Weights of a small image diffusion model.
Model: 32-pixel images, arch uvit, layers 10, width 192.
Training: 5600 steps, batches of 64.
Data: trained on photos with spoken descriptions (Open Images, Localized Narratives), 50862 training examples, 7.0 epochs.
Rows from block 7, named by matrix and row number. Rows with one number belong to one neuron. Each number is 200 + 30 x the weight over the matrix's rms, rounded and kept within 0 to 999. All counts start at 0.
# gate: MLP gate (model.blocks.7.mlp.gate.weight, 768x192), inputs 64-127
# fc1: MLP up (model.blocks.7.mlp.fc1.weight, 768x192), inputs 64-127
# fc2: MLP down (model.blocks.7.mlp.fc2.weight, 192x768, transposed), outputs 64-127
gate.506,200,198,196,199,200,200,202,204,199,202,203,197,196,198,205,199,201,202,197,201,199,202,199,196,196,200,197,196,202,196,201,198,201,203,198,199,204,197,200,199,203,203,202,200,200,199,200,203,204,202,196,201,201,200,203,200,198,204,199,203,198,199,203,201
fc1.506,203,198,199,202,199,198,200,200,202,198,198,196,204,201,201,199,197,203,199,198,196,202,202,198,199,197,197,200,197,197,201,201,201,198,202,201,198,197,203,199,199,200,203,203,200,199,198,201,198,203,197,198,202,202,198,200,199,198,200,199,199,200,203,200
fc2.506,197,202,200,203,199,197,200,198,199,203,204,199,197,203,199,198,201,203,199,197,198,198,203,199,204,197,199,199,198,201,197,200,201,204,204,200,199,201,198,197,198,197,198,204,200,199,199,198,200,201,197,197,196,201,202,200,199,199,196,203,196,202,198,200
gate.507,197,202,228,186,175,142,209,210,176,198,201,214,170,216,210,158,213,191,199,167,214,239,174,211,256,210,193,181,182,181,132,216,240,263,178,165,157,114,198,176,196,194,214,216,154,203,178,187,235,263,254,269,152,157,120,205,202,195,150,215,183,228,162,197
fc1.507,113,232,189,120,208,207,264,173,154,215,198,194,169,214,161,180,203,210,260,109,211,218,179,202,135,136,206,247,201,228,226,163,187,167,169,193,268,137,260,179,198,187,140,212,157,222,230,201,221,195,204,201,45,183,207,235,251,221,268,248,195,221,142,216
fc2.507,172,173,208,175,144,264,226,164,222,231,239,177,219,183,214,233,131,186,228,207,237,201,180,177,249,203,241,174,199,168,179,180,183,198,203,236,175,188,162,178,189,229,168,134,199,198,213,180,186,240,224,198,212,203,185,251,211,242,166,184,165,259,255,188
gate.508,234,218,224,191,138,193,188,171,231,194,283,238,255,200,160,198,195,216,209,201,195,256,219,240,199,160,225,222,175,208,240,238,231,192,180,165,215,175,250,171,199,181,233,187,225,176,181,180,204,124,195,182,237,188,163,170,205,195,199,222,261,206,169,203
fc1.508,262,242,156,193,216,174,196,151,219,187,227,198,266,156,147,180,209,176,202,215,168,221,192,224,177,200,139,213,195,188,222,230,192,178,177,241,187,152,251,167,220,173,132,205,211,195,163,240,219,204,198,215,207,158,219,202,192,149,272,221,209,202,221,212
fc2.508,197,204,216,205,216,208,179,201,232,214,237,177,185,205,185,205,227,159,185,214,212,208,263,204,225,222,227,248,213,180,184,204,209,249,243,166,222,163,201,148,222,194,168,157,169,220,199,169,225,191,235,201,181,233,187,158,200,174,188,202,194,218,209,180
gate.509,197,198,199,198,205,204,197,197,198,196,200,195,198,198,196,196,207,198,202,207,202,200,202,200,200,196,200,199,197,201,198,198,199,201,197,204,197,198,198,199,203,200,199,193,196,203,201,197,197,196,206,196,200,200,196,201,202,198,202,200,200,200,203,198
fc1.509,201,201,204,201,195,204,201,205,203,203,199,201,199,197,201,202,196,200,198,195,197,207,202,201,201,202,198,202,201,202,202,197,196,200,203,198,200,196,199,203,201,197,199,202,200,201,201,206,196,197,200,201,203,199,198,199,196,197,200,203,201,199,198,200
fc2.509,198,196,199,201,207,204,202,198,203,201,202,195,204,194,199,195,201,196,199,201,200,198,198,196,199,200,201,204,202,198,200,200,200,199,199,202,200,199,196,201,198,201,198,194,198,197,203,199,201,196,203,196,199,200,196,201,204,197,202,199,201,198,203,195
gate.510,172,215,180,251,194,268,214,152,206,175,257,187,208,199,242,184,200,212,216,231,240,197,214,236,206,173,200,189,191,227,213,142,239,233,187,194,200,178,202,197,179,255,207,222,173,288,157,190,209,119,191,224,147,164,207,188,144,163,135,96,248,230,169,208
fc1.510,182,208,252,138,210,198,188,205,222,257,212,213,199,155,226,228,178,263,148,167,218,228,188,231,252,191,176,261,207,155,267,189,231,199,221,215,207,239,182,182,214,161,207,242,224,202,276,189,196,170,174,299,166,220,120,251,205,167,185,225,186,241,184,134
fc2.510,234,229,225,249,214,227,161,218,228,261,167,242,192,255,210,184,179,210,229,128,165,228,246,241,188,226,174,164,195,165,221,220,164,198,190,159,226,235,223,178,225,153,192,159,285,181,206,201,180,180,164,186,152,235,244,223,213,170,248,200,220,169,217,213
gate.511,204,196,190,209,200,199,196,202,198,208,189,216,203,189,198,228,197,202,198,191,210,192,201,193,197,203,203,199,197,205,197,200,209,206,185,186,194,202,202,198,203,182,190,189,208,224,207,205,191,201,193,187,193,186,200,198,202,197,196,193,184,200,203,199
fc1.511,206,209,205,202,205,197,204,216,206,191,198,213,202,202,206,220,193,203,207,191,201,199,199,191,185,199,202,206,217,204,187,203,194,206,190,196,205,211,198,214,207,209,197,188,204,186,206,189,200,190,208,192,199,195,197,197,207,197,199,207,206,197,190,201
fc2.511,193,200,203,199,191,192,202,199,207,206,196,188,199,196,210,183,216,202,205,198,194,199,185,198,194,214,195,195,204,203,199,194,205,199,199,217,191,209,201,199,195,206,192,191,185,201,190,203,214,186,203,183,187,183,214,202,192,205,198,214,197,202,194,200
gate.512,232,184,187,180,223,212,233,189,219,269,295,163,231,200,226,156,183,149,236,264,179,221,185,228,190,203,169,231,188,204,168,192,164,217,210,190,205,243,185,179,173,187,159,213,183,207,166,160,202,162,162,220,202,239,178,187,189,150,277,191,322,176,227,195
fc1.512,217,268,203,196,226,203,198,258,177,196,133,177,281,186,167,188,120,201,240,222,232,203,192,173,205,188,220,127,211,204,192,279,263,164,140,172,268,288,138,172,171,220,164,241,213,175,267,136,219,128,184,176,186,210,116,139,205,251,135,217,199,225,195,160
fc2.512,172,156,196,228,164,166,152,243,141,157,238,239,122,174,216,227,228,237,153,192,219,126,193,196,195,116,206,233,240,162,196,164,204,222,186,196,192,134,225,213,210,141,199,153,231,193,201,214,196,205,241,156,231,164,215,222,214,178,198,203,184,241,168,233
gate.513,208,208,195,217,207,209,211,200,207,214,211,191,202,183,186,191,213,207,196,209,205,188,206,190,200,191,202,192,183,170,203,197,213,183,184,205,188,193,207,201,210,193,196,199,208,200,193,197,197,186,199,205,200,188,191,194,191,195,196,218,219,210,209,200
fc1.513,204,213,195,198,198,180,206,190,206,194,205,220,197,206,199,203,183,214,210,214,204,211,210,204,199,196,201,200,200,198,205,199,202,190,194,198,200,201,209,193,203,209,200,200,193,197,204,215,184,210,184,191,208,201,192,195,186,202,223,195,201,194,208,211
fc2.513,191,189,202,216,199,188,194,181,199,216,211,195,209,200,204,191,223,189,198,197,206,200,198,186,203,202,208,207,206,195,180,196,224,217,195,205,204,206,203,194,188,205,200,197,190,196,190,182,212,201,205,214,206,175,187,188,193,184,187,190,211,205,194,187
gate.514,251,214,148,156,205,254,206,122,201,320,170,189,191,139,209,275,140,184,145,205,204,182,196,155,239,264,85,243,211,164,237,179,182,179,193,180,237,182,191,185,140,190,219,199,213,183,229,208,208,152,186,168,203,141,126,167,111,185,150,140,247,195,203,201
fc1.514,105,51,155,237,249,178,170,289,163,202,181,163,200,160,177,199,206,194,174,146,216,203,135,152,205,205,211,192,252,238,216,254,203,159,166,167,257,225,210,189,293,173,187,227,291,228,133,244,119,246,97,173,244,209,204,175,164,214,229,195,106,243,247,224
fc2.514,236,254,140,222,127,170,206,150,267,203,181,210,158,254,203,169,107,204,160,275,218,132,241,197,199,252,145,250,299,170,318,184,162,156,185,148,171,242,242,155,158,185,243,187,187,160,238,226,254,190,179,179,245,173,177,149,183,192,161,107,247,241,139,114
gate.515,160,174,169,215,270,196,177,177,190,182,141,189,219,163,236,241,268,216,174,190,269,238,209,177,200,231,220,177,182,215,152,146,188,197,196,189,209,210,196,237,212,254,175,240,160,232,195,174,171,264,207,230,194,198,202,232,164,152,226,229,175,178,181,169
fc1.515,166,166,212,218,226,235,263,192,257,167,144,171,244,175,223,243,165,235,144,243,211,199,225,209,211,180,203,186,197,203,255,202,200,233,241,183,260,250,192,224,277,220,192,175,190,183,202,157,181,217,210,187,237,186,169,160,236,177,205,240,153,217,207,196
fc2.515,242,254,249,176,171,176,224,210,201,252,213,200,208,230,190,161,197,179,187,199,176,242,222,183,189,186,175,199,242,208,181,227,206,205,210,222,164,136,202,183,139,163,185,233,233,229,126,193,208,180,212,183,176,267,179,157,189,213,135,184,222,211,263,225
gate.516,211,205,206,198,181,199,208,176,215,196,202,211,187,205,215,201,215,211,198,189,215,196,209,188,212,204,211,192,204,202,204,201,198,208,217,194,182,197,199,186,197,212,189,195,198,196,201,209,188,208,208,209,196,205,204,202,203,199,214,204,199,186,210,195
fc1.516,207,201,192,196,211,195,191,214,189,198,196,193,207,194,193,196,187,192,207,208,199,201,181,210,193,195,186,213,201,204,202,194,204,198,188,198,210,201,204,200,194,195,211,201,216,215,199,188,203,193,191,194,198,195,195,190,199,203,207,198,207,207,195,192
fc2.516,222,207,196,200,188,206,202,200,192,195,196,201,204,217,208,220,194,188,201,201,192,195,204,187,205,198,203,190,209,199,183,214,199,182,202,201,188,203,200,204,212,198,203,217,184,184,203,206,204,208,205,197,203,209,184,204,221,196,187,201,195,209,197,216
gate.517,247,238,225,181,205,153,212,163,184,189,224,207,191,153,197,179,208,204,180,176,170,197,228,146,164,198,170,258,186,201,218,185,194,187,145,151,249,180,232,220,176,229,196,208,205,163,222,187,222,177,186,181,236,145,204,198,200,217,265,211,216,217,161,241
fc1.517,190,202,148,245,156,196,204,174,166,149,165,191,238,262,265,164,179,216,231,230,242,180,191,156,199,233,191,231,201,247,192,243,221,216,240,226,231,261,138,222,204,182,195,166,193,176,187,192,179,254,198,232,199,237,215,166,289,222,180,183,195,183,199,119
fc2.517,202,188,190,206,195,221,233,202,176,180,182,169,198,192,238,186,221,176,229,206,166,223,180,205,198,191,190,241,144,227,202,265,202,240,199,190,199,220,157,224,228,177,223,155,245,187,178,212,150,218,188,242,234,236,231,192,234,177,183,225,203,179,141,208
gate.518,196,194,205,197,202,196,198,200,190,203,206,201,199,200,208,201,198,206,209,208,196,194,202,202,199,199,195,195,200,197,194,198,200,200,198,199,195,198,194,194,200,193,201,197,201,197,205,198,197,200,192,194,199,201,197,195,203,196,199,201,201,196,197,199
fc1.518,208,201,198,203,193,203,203,206,209,207,194,211,204,193,202,209,191,197,204,200,200,203,203,201,195,202,190,199,197,192,195,203,207,198,202,200,195,198,196,195,207,207,198,195,203,190,208,206,206,200,198,198,199,192,191,202,199,203,207,200,198,202,195,196
fc2.518,198,200,204,201,196,198,186,201,198,196,202,200,206,206,198,188,208,193,194,208,196,194,196,200,200,202,210,208,202,208,205,197,201,191,199,208,211,201,203,199,205,197,199,198,207,201,190,199,192,205,202,191,200,201,201,189,199,203,196,203,208,196,198,199
gate.519,187,187,193,246,188,145,168,200,211,210,187,195,214,227,197,200,205,188,181,211,171,156,178,178,218,205,228,230,248,144,154,213,233,190,217,187,208,193,229,189,207,221,187,177,208,189,200,192,211,222,171,235,229,194,195,166,247,179,176,187,223,170,232,142
fc1.519,193,250,237,180,241,208,208,183,251,222,174,186,232,185,193,238,228,195,168,224,183,208,213,194,219,231,242,191,245,140,190,184,249,218,208,208,190,199,225,225,198,237,218,201,229,217,183,225,196,204,203,226,212,191,209,182,228,171,146,162,243,205,203,146
fc2.519,207,107,242,146,229,233,225,214,107,171,234,284,219,189,174,125,189,217,241,80,261,273,251,270,159,131,74,227,107,374,210,259,97,186,219,244,267,270,183,166,261,75,211,258,122,157,132,181,224,168,218,131,166,196,178,231,17,268,333,211,107,234,122,326
gate.520,206,177,229,152,222,203,223,213,254,155,224,188,162,153,104,114,167,200,113,224,279,188,202,218,215,226,223,237,190,276,139,164,174,180,147,216,232,251,189,267,230,203,159,241,263,220,208,177,213,240,164,158,260,165,209,346,99,130,224,198,236,225,302,261
fc1.520,233,210,271,261,169,198,205,240,207,229,180,295,117,164,187,154,176,242,97,270,249,125,221,214,168,193,183,158,190,219,166,177,132,142,133,194,190,264,192,205,152,165,182,117,267,106,173,192,207,320,237,251,255,277,277,265,125,187,215,220,149,233,251,190
fc2.520,205,238,178,151,213,168,150,181,168,182,233,180,202,165,229,233,214,212,264,194,198,184,206,223,232,168,218,265,198,194,227,220,165,216,161,223,156,184,117,208,173,243,178,258,201,248,198,174,195,87,169,81,144,252,155,159,220,186,183,174,168,262,139,201
gate.521,180,158,142,155,190,210,188,187,152,198,168,115,176,196,195,218,241,186,202,176,188,202,157,199,226,224,193,205,204,168,204,183,220,261,208,196,201,194,205,146,183,174,179,192,193,216,214,169,186,182,179,212,210,157,175,183,239,198,225,228,182,174,188,220
fc1.521,196,156,133,159,182,216,191,183,163,229,222,188,184,224,180,265,177,179,169,196,223,224,166,183,255,190,173,218,198,169,155,202,191,220,239,154,216,174,196,201,172,200,191,199,221,153,213,210,150,191,199,245,214,205,188,174,203,203,208,197,146,160,171,209
fc2.521,177,208,192,176,208,171,259,204,165,212,276,179,131,165,234,186,181,141,210,258,190,203,234,150,212,195,229,195,176,226,201,181,172,174,261,227,172,239,215,184,173,189,206,219,210,233,147,209,212,198,220,185,179,164,194,255,201,205,219,153,206,199,201,212
gate.522,208,213,101,255,206,244,236,199,262,240,224,166,110,218,221,174,157,154,195,161,213,178,162,134,174,198,158,219,260,266,217,189,140,193,163,130,172,217,232,150,222,217,112,189,202,155,221,186,211,225,177,175,189,133,257,169,161,203,179,197,200,174,290,250
fc1.522,181,201,155,143,223,193,265,182,228,201,220,194,211,194,226,183,228,194,162,234,214,225,220,141,185,227,168,162,233,272,231,196,249,225,234,212,143,159,211,194,250,218,187,235,187,168,190,157,208,206,208,200,212,139,201,204,186,251,239,170,204,210,197,186
fc2.522,181,182,237,225,181,181,179,225,203,228,172,174,221,189,209,168,198,201,218,180,258,150,178,289,214,212,235,186,172,170,221,174,207,203,200,212,202,215,171,173,167,200,253,190,226,231,220,273,214,228,250,174,204,187,197,228,224,197,182,173,153,159,180,190
gate.523,197,199,206,208,196,197,200,194,200,177,186,186,181,188,198,176,209,207,198,191,181,207,195,204,202,186,194,212,239,207,197,195,230,209,210,187,194,202,201,201,203,173,202,227,181,223,195,173,206,219,198,195,206,190,184,192,221,210,186,209,177,186,220,191
fc1.523,184,197,206,193,190,193,186,177,217,201,195,197,187,211,196,204,203,195,195,208,199,237,172,171,212,183,209,189,210,210,246,222,154,231,171,231,212,187,202,181,199,213,222,187,197,201,206,197,189,219,188,201,188,203,236,196,190,211,191,188,219,209,188,200
fc2.523,219,207,185,186,227,174,186,194,203,212,190,191,226,206,206,178,187,191,201,187,192,206,221,183,202,194,188,206,189,227,178,189,213,221,218,204,189,206,200,177,199,208,222,194,182,197,197,206,204,188,186,231,207,243,208,197,215,181,203,201,173,192,212,180
gate.524,146,163,198,213,244,188,137,192,172,181,213,182,217,222,184,243,205,224,225,169,214,216,155,179,180,206,210,196,183,191,219,212,245,305,162,170,188,221,135,187,167,202,225,169,188,263,215,207,209,148,178,194,179,191,174,206,186,202,231,221,197,182,199,228
fc1.524,206,216,234,148,194,224,177,207,250,217,133,169,254,199,170,154,237,172,189,165,203,224,204,253,199,191,214,242,214,222,189,232,202,169,241,196,218,160,186,203,192,246,181,179,185,180,171,202,197,247,203,207,239,257,197,133,145,172,205,185,212,252,244,158
fc2.524,201,206,191,255,203,173,207,182,203,185,231,201,180,200,190,158,121,210,259,197,187,226,187,160,218,187,175,244,207,218,214,211,190,203,165,124,216,188,277,205,187,145,159,244,170,178,214,194,188,226,192,233,233,215,175,209,258,225,206,198,217,206,247,241
gate.525,199,197,196,199,200,198,204,195,203,201,201,196,204,201,206,200,200,208,201,198,201,197,194,195,198,207,194,199,207,205,200,201,199,196,201,197,203,197,193,201,205,199,196,201,202,196,200,196,205,199,202,197,201,200,198,204,207,200,201,208,194,201,208,202
fc1.525,204,200,204,203,200,201,203,195,202,199,198,195,201,204,205,200,192,207,197,204,204,196,198,202,196,205,199,198,203,201,203,206,207,205,202,203,201,200,200,207,205,210,199,198,199,201,196,194,200,196,204,196,201,205,199,206,205,200,197,203,198,196,203,201
fc2.525,197,202,197,206,197,202,198,206,200,194,200,205,195,197,197,194,197,200,197,200,198,203,199,198,198,205,201,200,193,193,194,193,200,207,197,195,192,201,205,197,196,197,202,198,207,209,203,210,198,205,202,204,203,201,202,200,196,202,203,200,204,199,201,204
gate.526,209,213,189,196,214,140,158,186,220,163,162,170,193,184,147,217,194,238,197,240,178,169,178,218,276,208,185,238,216,208,186,169,218,213,212,227,201,179,195,241,226,207,221,186,199,221,210,200,216,204,238,190,178,168,237,206,237,192,218,199,209,180,162,258
fc1.526,213,142,210,228,205,176,217,182,180,198,207,157,186,227,171,205,190,175,209,179,208,177,201,179,184,209,190,209,189,248,210,221,184,182,181,225,183,209,203,201,196,213,228,159,200,219,186,228,191,194,215,225,214,208,208,137,244,230,171,231,207,193,267,255
fc2.526,182,189,194,194,200,213,219,177,162,165,205,247,220,176,226,236,225,211,212,212,191,239,168,202,187,200,233,209,181,219,212,227,168,167,182,143,191,164,215,188,201,218,146,208,203,201,256,210,191,170,157,218,221,232,179,232,186,219,208,185,210,153,233,241
gate.527,162,219,191,131,253,210,162,186,191,252,183,200,220,140,199,203,152,164,148,192,179,149,247,219,194,147,202,231,127,199,267,221,289,211,186,146,194,213,164,249,136,204,236,226,289,210,208,240,295,180,246,219,217,207,152,153,235,184,151,135,194,166,232,223
fc1.527,111,243,188,131,233,210,182,162,173,242,159,192,249,191,186,250,221,146,119,156,173,146,208,210,227,159,256,229,168,259,252,233,280,174,191,109,213,221,150,250,184,220,194,188,225,250,222,239,274,214,195,216,220,241,187,176,210,192,211,151,189,169,266,200
fc2.527,160,214,237,196,226,291,163,251,221,206,223,207,230,227,263,183,172,180,183,211,247,233,148,172,187,138,195,129,173,160,202,129,200,189,199,264,145,201,224,185,249,202,184,185,147,236,193,217,246,138,210,234,208,237,166,145,207,160,156,198,178,219,178,210
gate.528,206,195,226,165,217,199,212,227,229,186,195,203,242,232,217,179,168,215,217,172,197,222,187,228,286,221,195,158,222,261,198,173,251,169,189,236,224,226,198,195,168,216,248,206,194,225,211,197,245,203,214,202,155,213,180,229,208,248,214,227,266,181,213,133
fc1.528,196,262,196,240,167,193,193,157,140,183,199,181,162,239,197,191,238,169,181,237,225,187,153,159,179,176,249,239,176,159,259,227,176,193,210,146,201,202,223,194,200,212,189,180,227,179,204,230,172,240,183,193,233,200,200,225,168,165,180,177,164,226,188,257
fc2.528,221,224,161,202,205,210,233,224,208,175,151,177,285,191,237,118,207,219,196,231,200,265,199,174,203,268,214,153,244,194,183,188,195,172,266,176,257,248,225,224,301,240,228,222,183,209,188,115,185,117,206,255,150,174,139,182,262,201,171,175,185,173,215,120
gate.529,206,106,241,193,262,160,146,191,285,129,230,190,251,236,205,287,146,206,155,183,179,221,211,228,183,312,226,215,144,243,246,179,216,233,161,249,220,202,136,173,187,172,182,153,232,197,252,201,95,195,258,191,206,191,179,272,234,172,175,162,192,186,197,235
fc1.529,245,114,236,205,165,155,103,207,226,188,220,195,115,193,183,161,173,167,196,207,227,183,208,197,215,181,148,219,143,207,197,257,181,197,171,248,257,267,160,187,182,241,185,115,162,131,196,154,201,236,227,205,174,188,161,180,196,118,219,191,216,207,190,146
fc2.529,196,216,225,184,211,168,245,138,163,219,207,168,246,179,259,136,206,225,237,181,171,189,158,179,185,256,224,189,170,237,240,253,209,214,237,176,245,129,244,184,217,147,189,194,245,228,199,275,187,198,248,244,250,265,243,297,195,226,160,191,189,231,148,256
gate.530,236,236,209,201,170,188,202,169,246,183,155,174,185,208,182,178,183,229,204,271,165,225,161,148,177,204,193,207,236,186,163,212,190,204,171,158,222,192,210,212,167,181,230,228,201,208,213,161,213,214,179,206,194,177,187,176,227,194,206,225,213,189,231,216
fc1.530,164,215,164,235,185,217,181,210,221,183,187,235,258,184,234,189,236,208,200,194,181,200,237,240,216,248,214,225,237,208,204,196,200,213,160,202,223,224,146,225,167,204,208,140,180,232,218,180,196,232,155,134,219,160,185,198,195,209,165,191,152,185,248,191
fc2.530,214,160,237,188,185,222,138,185,181,239,187,262,179,251,167,218,171,239,211,213,199,187,179,234,202,173,188,173,126,238,227,152,205,265,215,179,194,194,186,220,236,204,202,248,208,216,228,202,195,200,193,190,163,244,234,251,185,204,186,165,204,187,178,244
gate.531,196,188,203,200,196,197,198,194,200,200,200,203,202,202,195,199,206,190,203,200,195,203,195,205,196,200,199,196,195,200,195,204,203,200,199,192,196,200,198,195,192,206,195,200,193,208,196,198,195,198,194,200,201,203,199,191,205,203,201,198,208,195,197,198
fc1.531,207,206,193,197,197,207,200,201,198,198,204,195,202,199,201,200,193,206,201,198,203,198,201,194,200,199,198,204,203,203,205,199,191,199,201,209,204,202,200,206,206,200,205,201,201,194,201,199,205,198,208,198,196,198,204,202,196,204,202,205,189,208,192,201
fc2.531,203,202,208,204,199,195,198,200,197,193,206,204,201,204,197,193,200,200,200,191,203,192,195,208,197,197,208,196,194,201,201,201,207,202,196,199,190,207,195,196,204,204,198,197,195,198,204,205,196,191,204,192,206,201,196,195,197,195,200,204,198,194,202,196
gate.532,278,174,179,182,177,209,247,220,207,265,184,196,223,209,224,208,213,188,162,186,214,220,176,207,212,219,220,215,246,228,185,194,227,276,139,178,236,197,190,199,180,225,196,212,202,194,223,155,247,274,245,211,223,166,145,191,230,256,216,188,167,199,221,214
fc1.532,189,232,158,180,213,167,199,207,227,201,204,134,208,173,207,229,196,224,189,188,214,184,163,155,185,213,150,200,221,205,178,167,178,194,199,227,178,199,193,207,191,232,161,200,231,170,185,241,177,246,247,216,155,203,212,217,149,163,216,201,271,189,195,157
fc2.532,189,199,212,239,161,179,224,196,208,159,278,171,191,220,213,242,189,191,219,200,271,219,220,223,243,230,195,168,151,181,190,182,214,208,216,171,200,232,290,153,169,158,251,228,212,176,212,255,245,142,226,182,221,205,243,196,197,256,233,201,200,200,216,232
gate.533,187,162,159,247,239,146,232,170,233,235,144,206,185,196,158,243,202,241,72,220,228,186,253,163,148,226,124,196,84,167,234,161,185,258,248,207,213,194,253,219,182,231,198,217,188,212,227,217,226,161,254,162,174,253,213,159,200,190,198,145,147,204,224,210
fc1.533,170,231,162,184,195,228,204,182,176,121,223,195,179,246,203,171,281,204,229,103,223,211,179,227,183,108,255,198,288,249,170,201,190,162,166,245,180,196,147,213,163,209,248,170,255,191,176,196,184,188,160,203,237,135,202,199,183,258,204,231,237,209,172,139
fc2.533,182,251,136,185,188,175,211,246,144,200,160,201,142,200,178,181,198,151,209,182,241,172,215,202,165,213,206,208,233,183,203,215,233,175,200,314,192,215,163,239,278,139,201,187,191,191,322,194,188,206,238,134,221,219,169,199,183,198,265,198,224,150,183,199
gate.534,194,207,194,217,194,199,194,193,191,195,197,201,180,202,195,181,208,184,174,203,184,194,169,197,207,208,210,199,190,199,199,209,199,197,205,194,183,184,205,214,215,212,213,202,215,195,192,195,196,229,206,209,190,179,186,208,218,182,187,207,193,197,216,214
fc1.534,212,211,214,208,217,198,228,192,198,203,214,193,199,204,189,191,176,224,168,195,203,209,186,207,207,207,212,193,203,208,182,212,175,199,197,197,202,196,189,221,220,222,206,174,210,202,206,187,224,225,204,190,183,187,196,207,200,184,176,212,202,212,215,187
fc2.534,214,202,205,186,196,211,195,181,194,190,196,176,196,194,228,197,195,240,225,206,220,186,231,202,209,204,193,202,203,202,219,168,206,208,204,219,237,215,205,193,203,186,203,200,205,214,216,190,197,230,195,185,192,195,215,190,203,201,193,217,218,209,192,204
gate.535,203,197,199,199,198,200,197,197,202,205,198,200,198,196,201,200,204,198,199,194,203,197,201,201,204,198,198,200,199,202,197,198,199,202,200,199,199,201,200,199,199,198,196,204,202,202,205,200,196,197,196,206,196,197,199,198,197,195,199,204,204,199,201,197
fc1.535,200,195,202,204,195,198,202,193,195,196,203,204,200,198,199,196,198,201,203,202,198,200,199,200,199,200,196,198,196,197,204,208,196,199,199,197,201,195,197,198,205,198,198,201,198,198,200,199,199,197,196,196,195,204,199,196,207,197,195,203,200,199,207,202
fc2.535,200,203,197,196,199,199,196,204,199,202,202,200,198,199,204,205,202,198,203,198,202,199,201,202,200,204,199,205,200,199,203,198,203,205,203,198,197,202,199,201,193,198,203,200,203,196,201,198,200,205,194,201,201,199,206,203,198,197,201,201,200,202,200,195
gate.536,219,177,204,220,207,244,172,171,187,243,209,188,217,201,202,156,184,232,259,167,180,206,211,194,169,198,139,189,181,194,196,204,165,221,245,247,218,160,172,240,146,166,196,206,187,220,149,188,231,210,234,182,188,140,144,177,182,172,170,195,207,197,185,185
fc1.536,149,228,233,156,224,165,220,185,181,207,147,167,234,228,199,226,199,176,173,220,219,236,160,227,229,190,228,183,231,242,257,189,213,186,199,156,173,244,205,163,243,206,187,208,224,195,233,212,204,179,144,215,198,205,160,219,217,213,227,253,177,204,229,211
fc2.536,223,216,142,154,183,279,182,227,223,178,225,195,171,259,201,169,191,169,211,200,227,155,181,226,185,199,144,225,232,212,179,234,174,215,174,191,232,166,181,198,189,208,201,228,153,175,197,157,201,189,240,204,190,179,159,184,204,187,198,185,225,175,203,172
gate.537,267,249,183,226,275,217,194,201,194,190,196,233,214,194,172,239,220,204,154,211,182,209,195,219,191,242,193,204,194,158,187,191,196,220,237,222,204,224,200,203,165,184,200,217,192,248,178,211,152,171,177,135,144,214,183,254,208,186,199,193,182,191,174,146
fc1.537,189,216,225,175,281,257,257,172,187,214,226,155,254,146,215,226,185,205,195,184,188,198,197,189,171,141,233,183,207,208,218,162,189,274,192,208,202,179,228,216,211,195,133,208,214,205,142,225,230,151,170,284,183,257,204,164,238,211,171,236,273,214,149,196
fc2.537,231,201,196,175,184,160,226,242,185,189,172,189,176,191,224,207,290,239,262,162,187,261,222,263,187,218,159,211,171,238,231,217,170,193,240,172,178,220,176,179,168,200,267,149,239,186,235,215,236,175,235,157,206,201,201,205,194,172,242,199,151,183,248,213
gate.538,191,231,257,267,261,252,180,201,306,203,186,225,250,210,266,201,112,162,261,223,224,238,205,175,195,177,190,221,203,185,209,315,157,200,208,240,262,206,214,222,143,173,186,209,222,202,193,165,161,155,185,91,143,245,302,199,276,252,188,188,182,180,169,204
fc1.538,203,201,194,227,220,255,261,208,210,241,246,184,301,145,182,208,224,217,232,220,179,231,183,148,185,274,208,186,234,235,198,240,163,187,171,205,228,102,224,198,128,203,253,301,209,186,178,138,174,204,60,202,300,134,224,200,231,186,261,214,227,163,137,234
fc2.538,203,132,157,149,105,178,209,179,170,128,231,196,137,239,176,200,201,223,133,213,156,116,187,222,254,235,209,210,192,190,255,126,244,183,172,207,119,295,163,184,252,236,195,203,221,207,213,243,207,185,216,184,103,210,248,158,87,162,108,211,215,117,155,142
gate.539,254,203,265,206,190,260,220,249,248,217,205,241,166,220,163,176,223,216,187,191,176,157,148,193,220,197,201,249,205,153,223,142,177,225,162,228,131,212,172,206,215,261,229,201,207,230,210,226,215,215,232,231,181,218,184,227,183,164,208,218,268,114,201,160
fc1.539,216,232,163,191,203,208,188,179,209,124,193,196,138,224,297,151,186,124,242,205,235,251,180,234,199,194,216,216,188,190,149,183,237,219,128,264,144,119,126,271,282,187,212,176,219,212,197,257,176,232,139,205,184,246,215,206,252,255,267,195,242,212,130,280
fc2.539,167,196,239,190,161,223,206,248,125,223,167,201,96,195,145,219,192,214,157,300,197,168,187,211,188,209,146,290,170,212,238,185,176,225,207,212,190,232,258,162,232,314,134,207,164,163,312,191,150,226,178,252,210,221,216,168,114,205,166,241,240,216,217,99
gate.540,217,185,188,114,173,171,189,200,249,217,189,225,195,228,225,265,153,202,158,139,197,211,210,231,192,202,232,184,193,220,273,208,159,230,189,182,199,125,167,195,153,175,222,191,260,199,186,195,204,192,177,251,266,198,174,191,189,184,174,255,193,216,163,220
fc1.540,171,207,233,179,181,252,264,218,230,170,254,198,188,153,252,139,221,221,220,308,208,166,210,191,228,128,167,201,235,187,195,201,224,147,232,273,201,244,193,190,192,186,215,197,183,186,160,199,200,196,252,235,150,170,232,173,205,156,176,195,220,192,199,181
fc2.540,222,192,155,205,170,190,141,186,185,216,201,280,207,193,135,253,294,106,226,182,111,258,191,196,169,178,157,204,228,248,207,221,206,266,167,199,253,190,212,147,225,231,155,206,225,139,198,234,165,136,180,151,201,251,232,185,213,190,233,210,171,230,164,240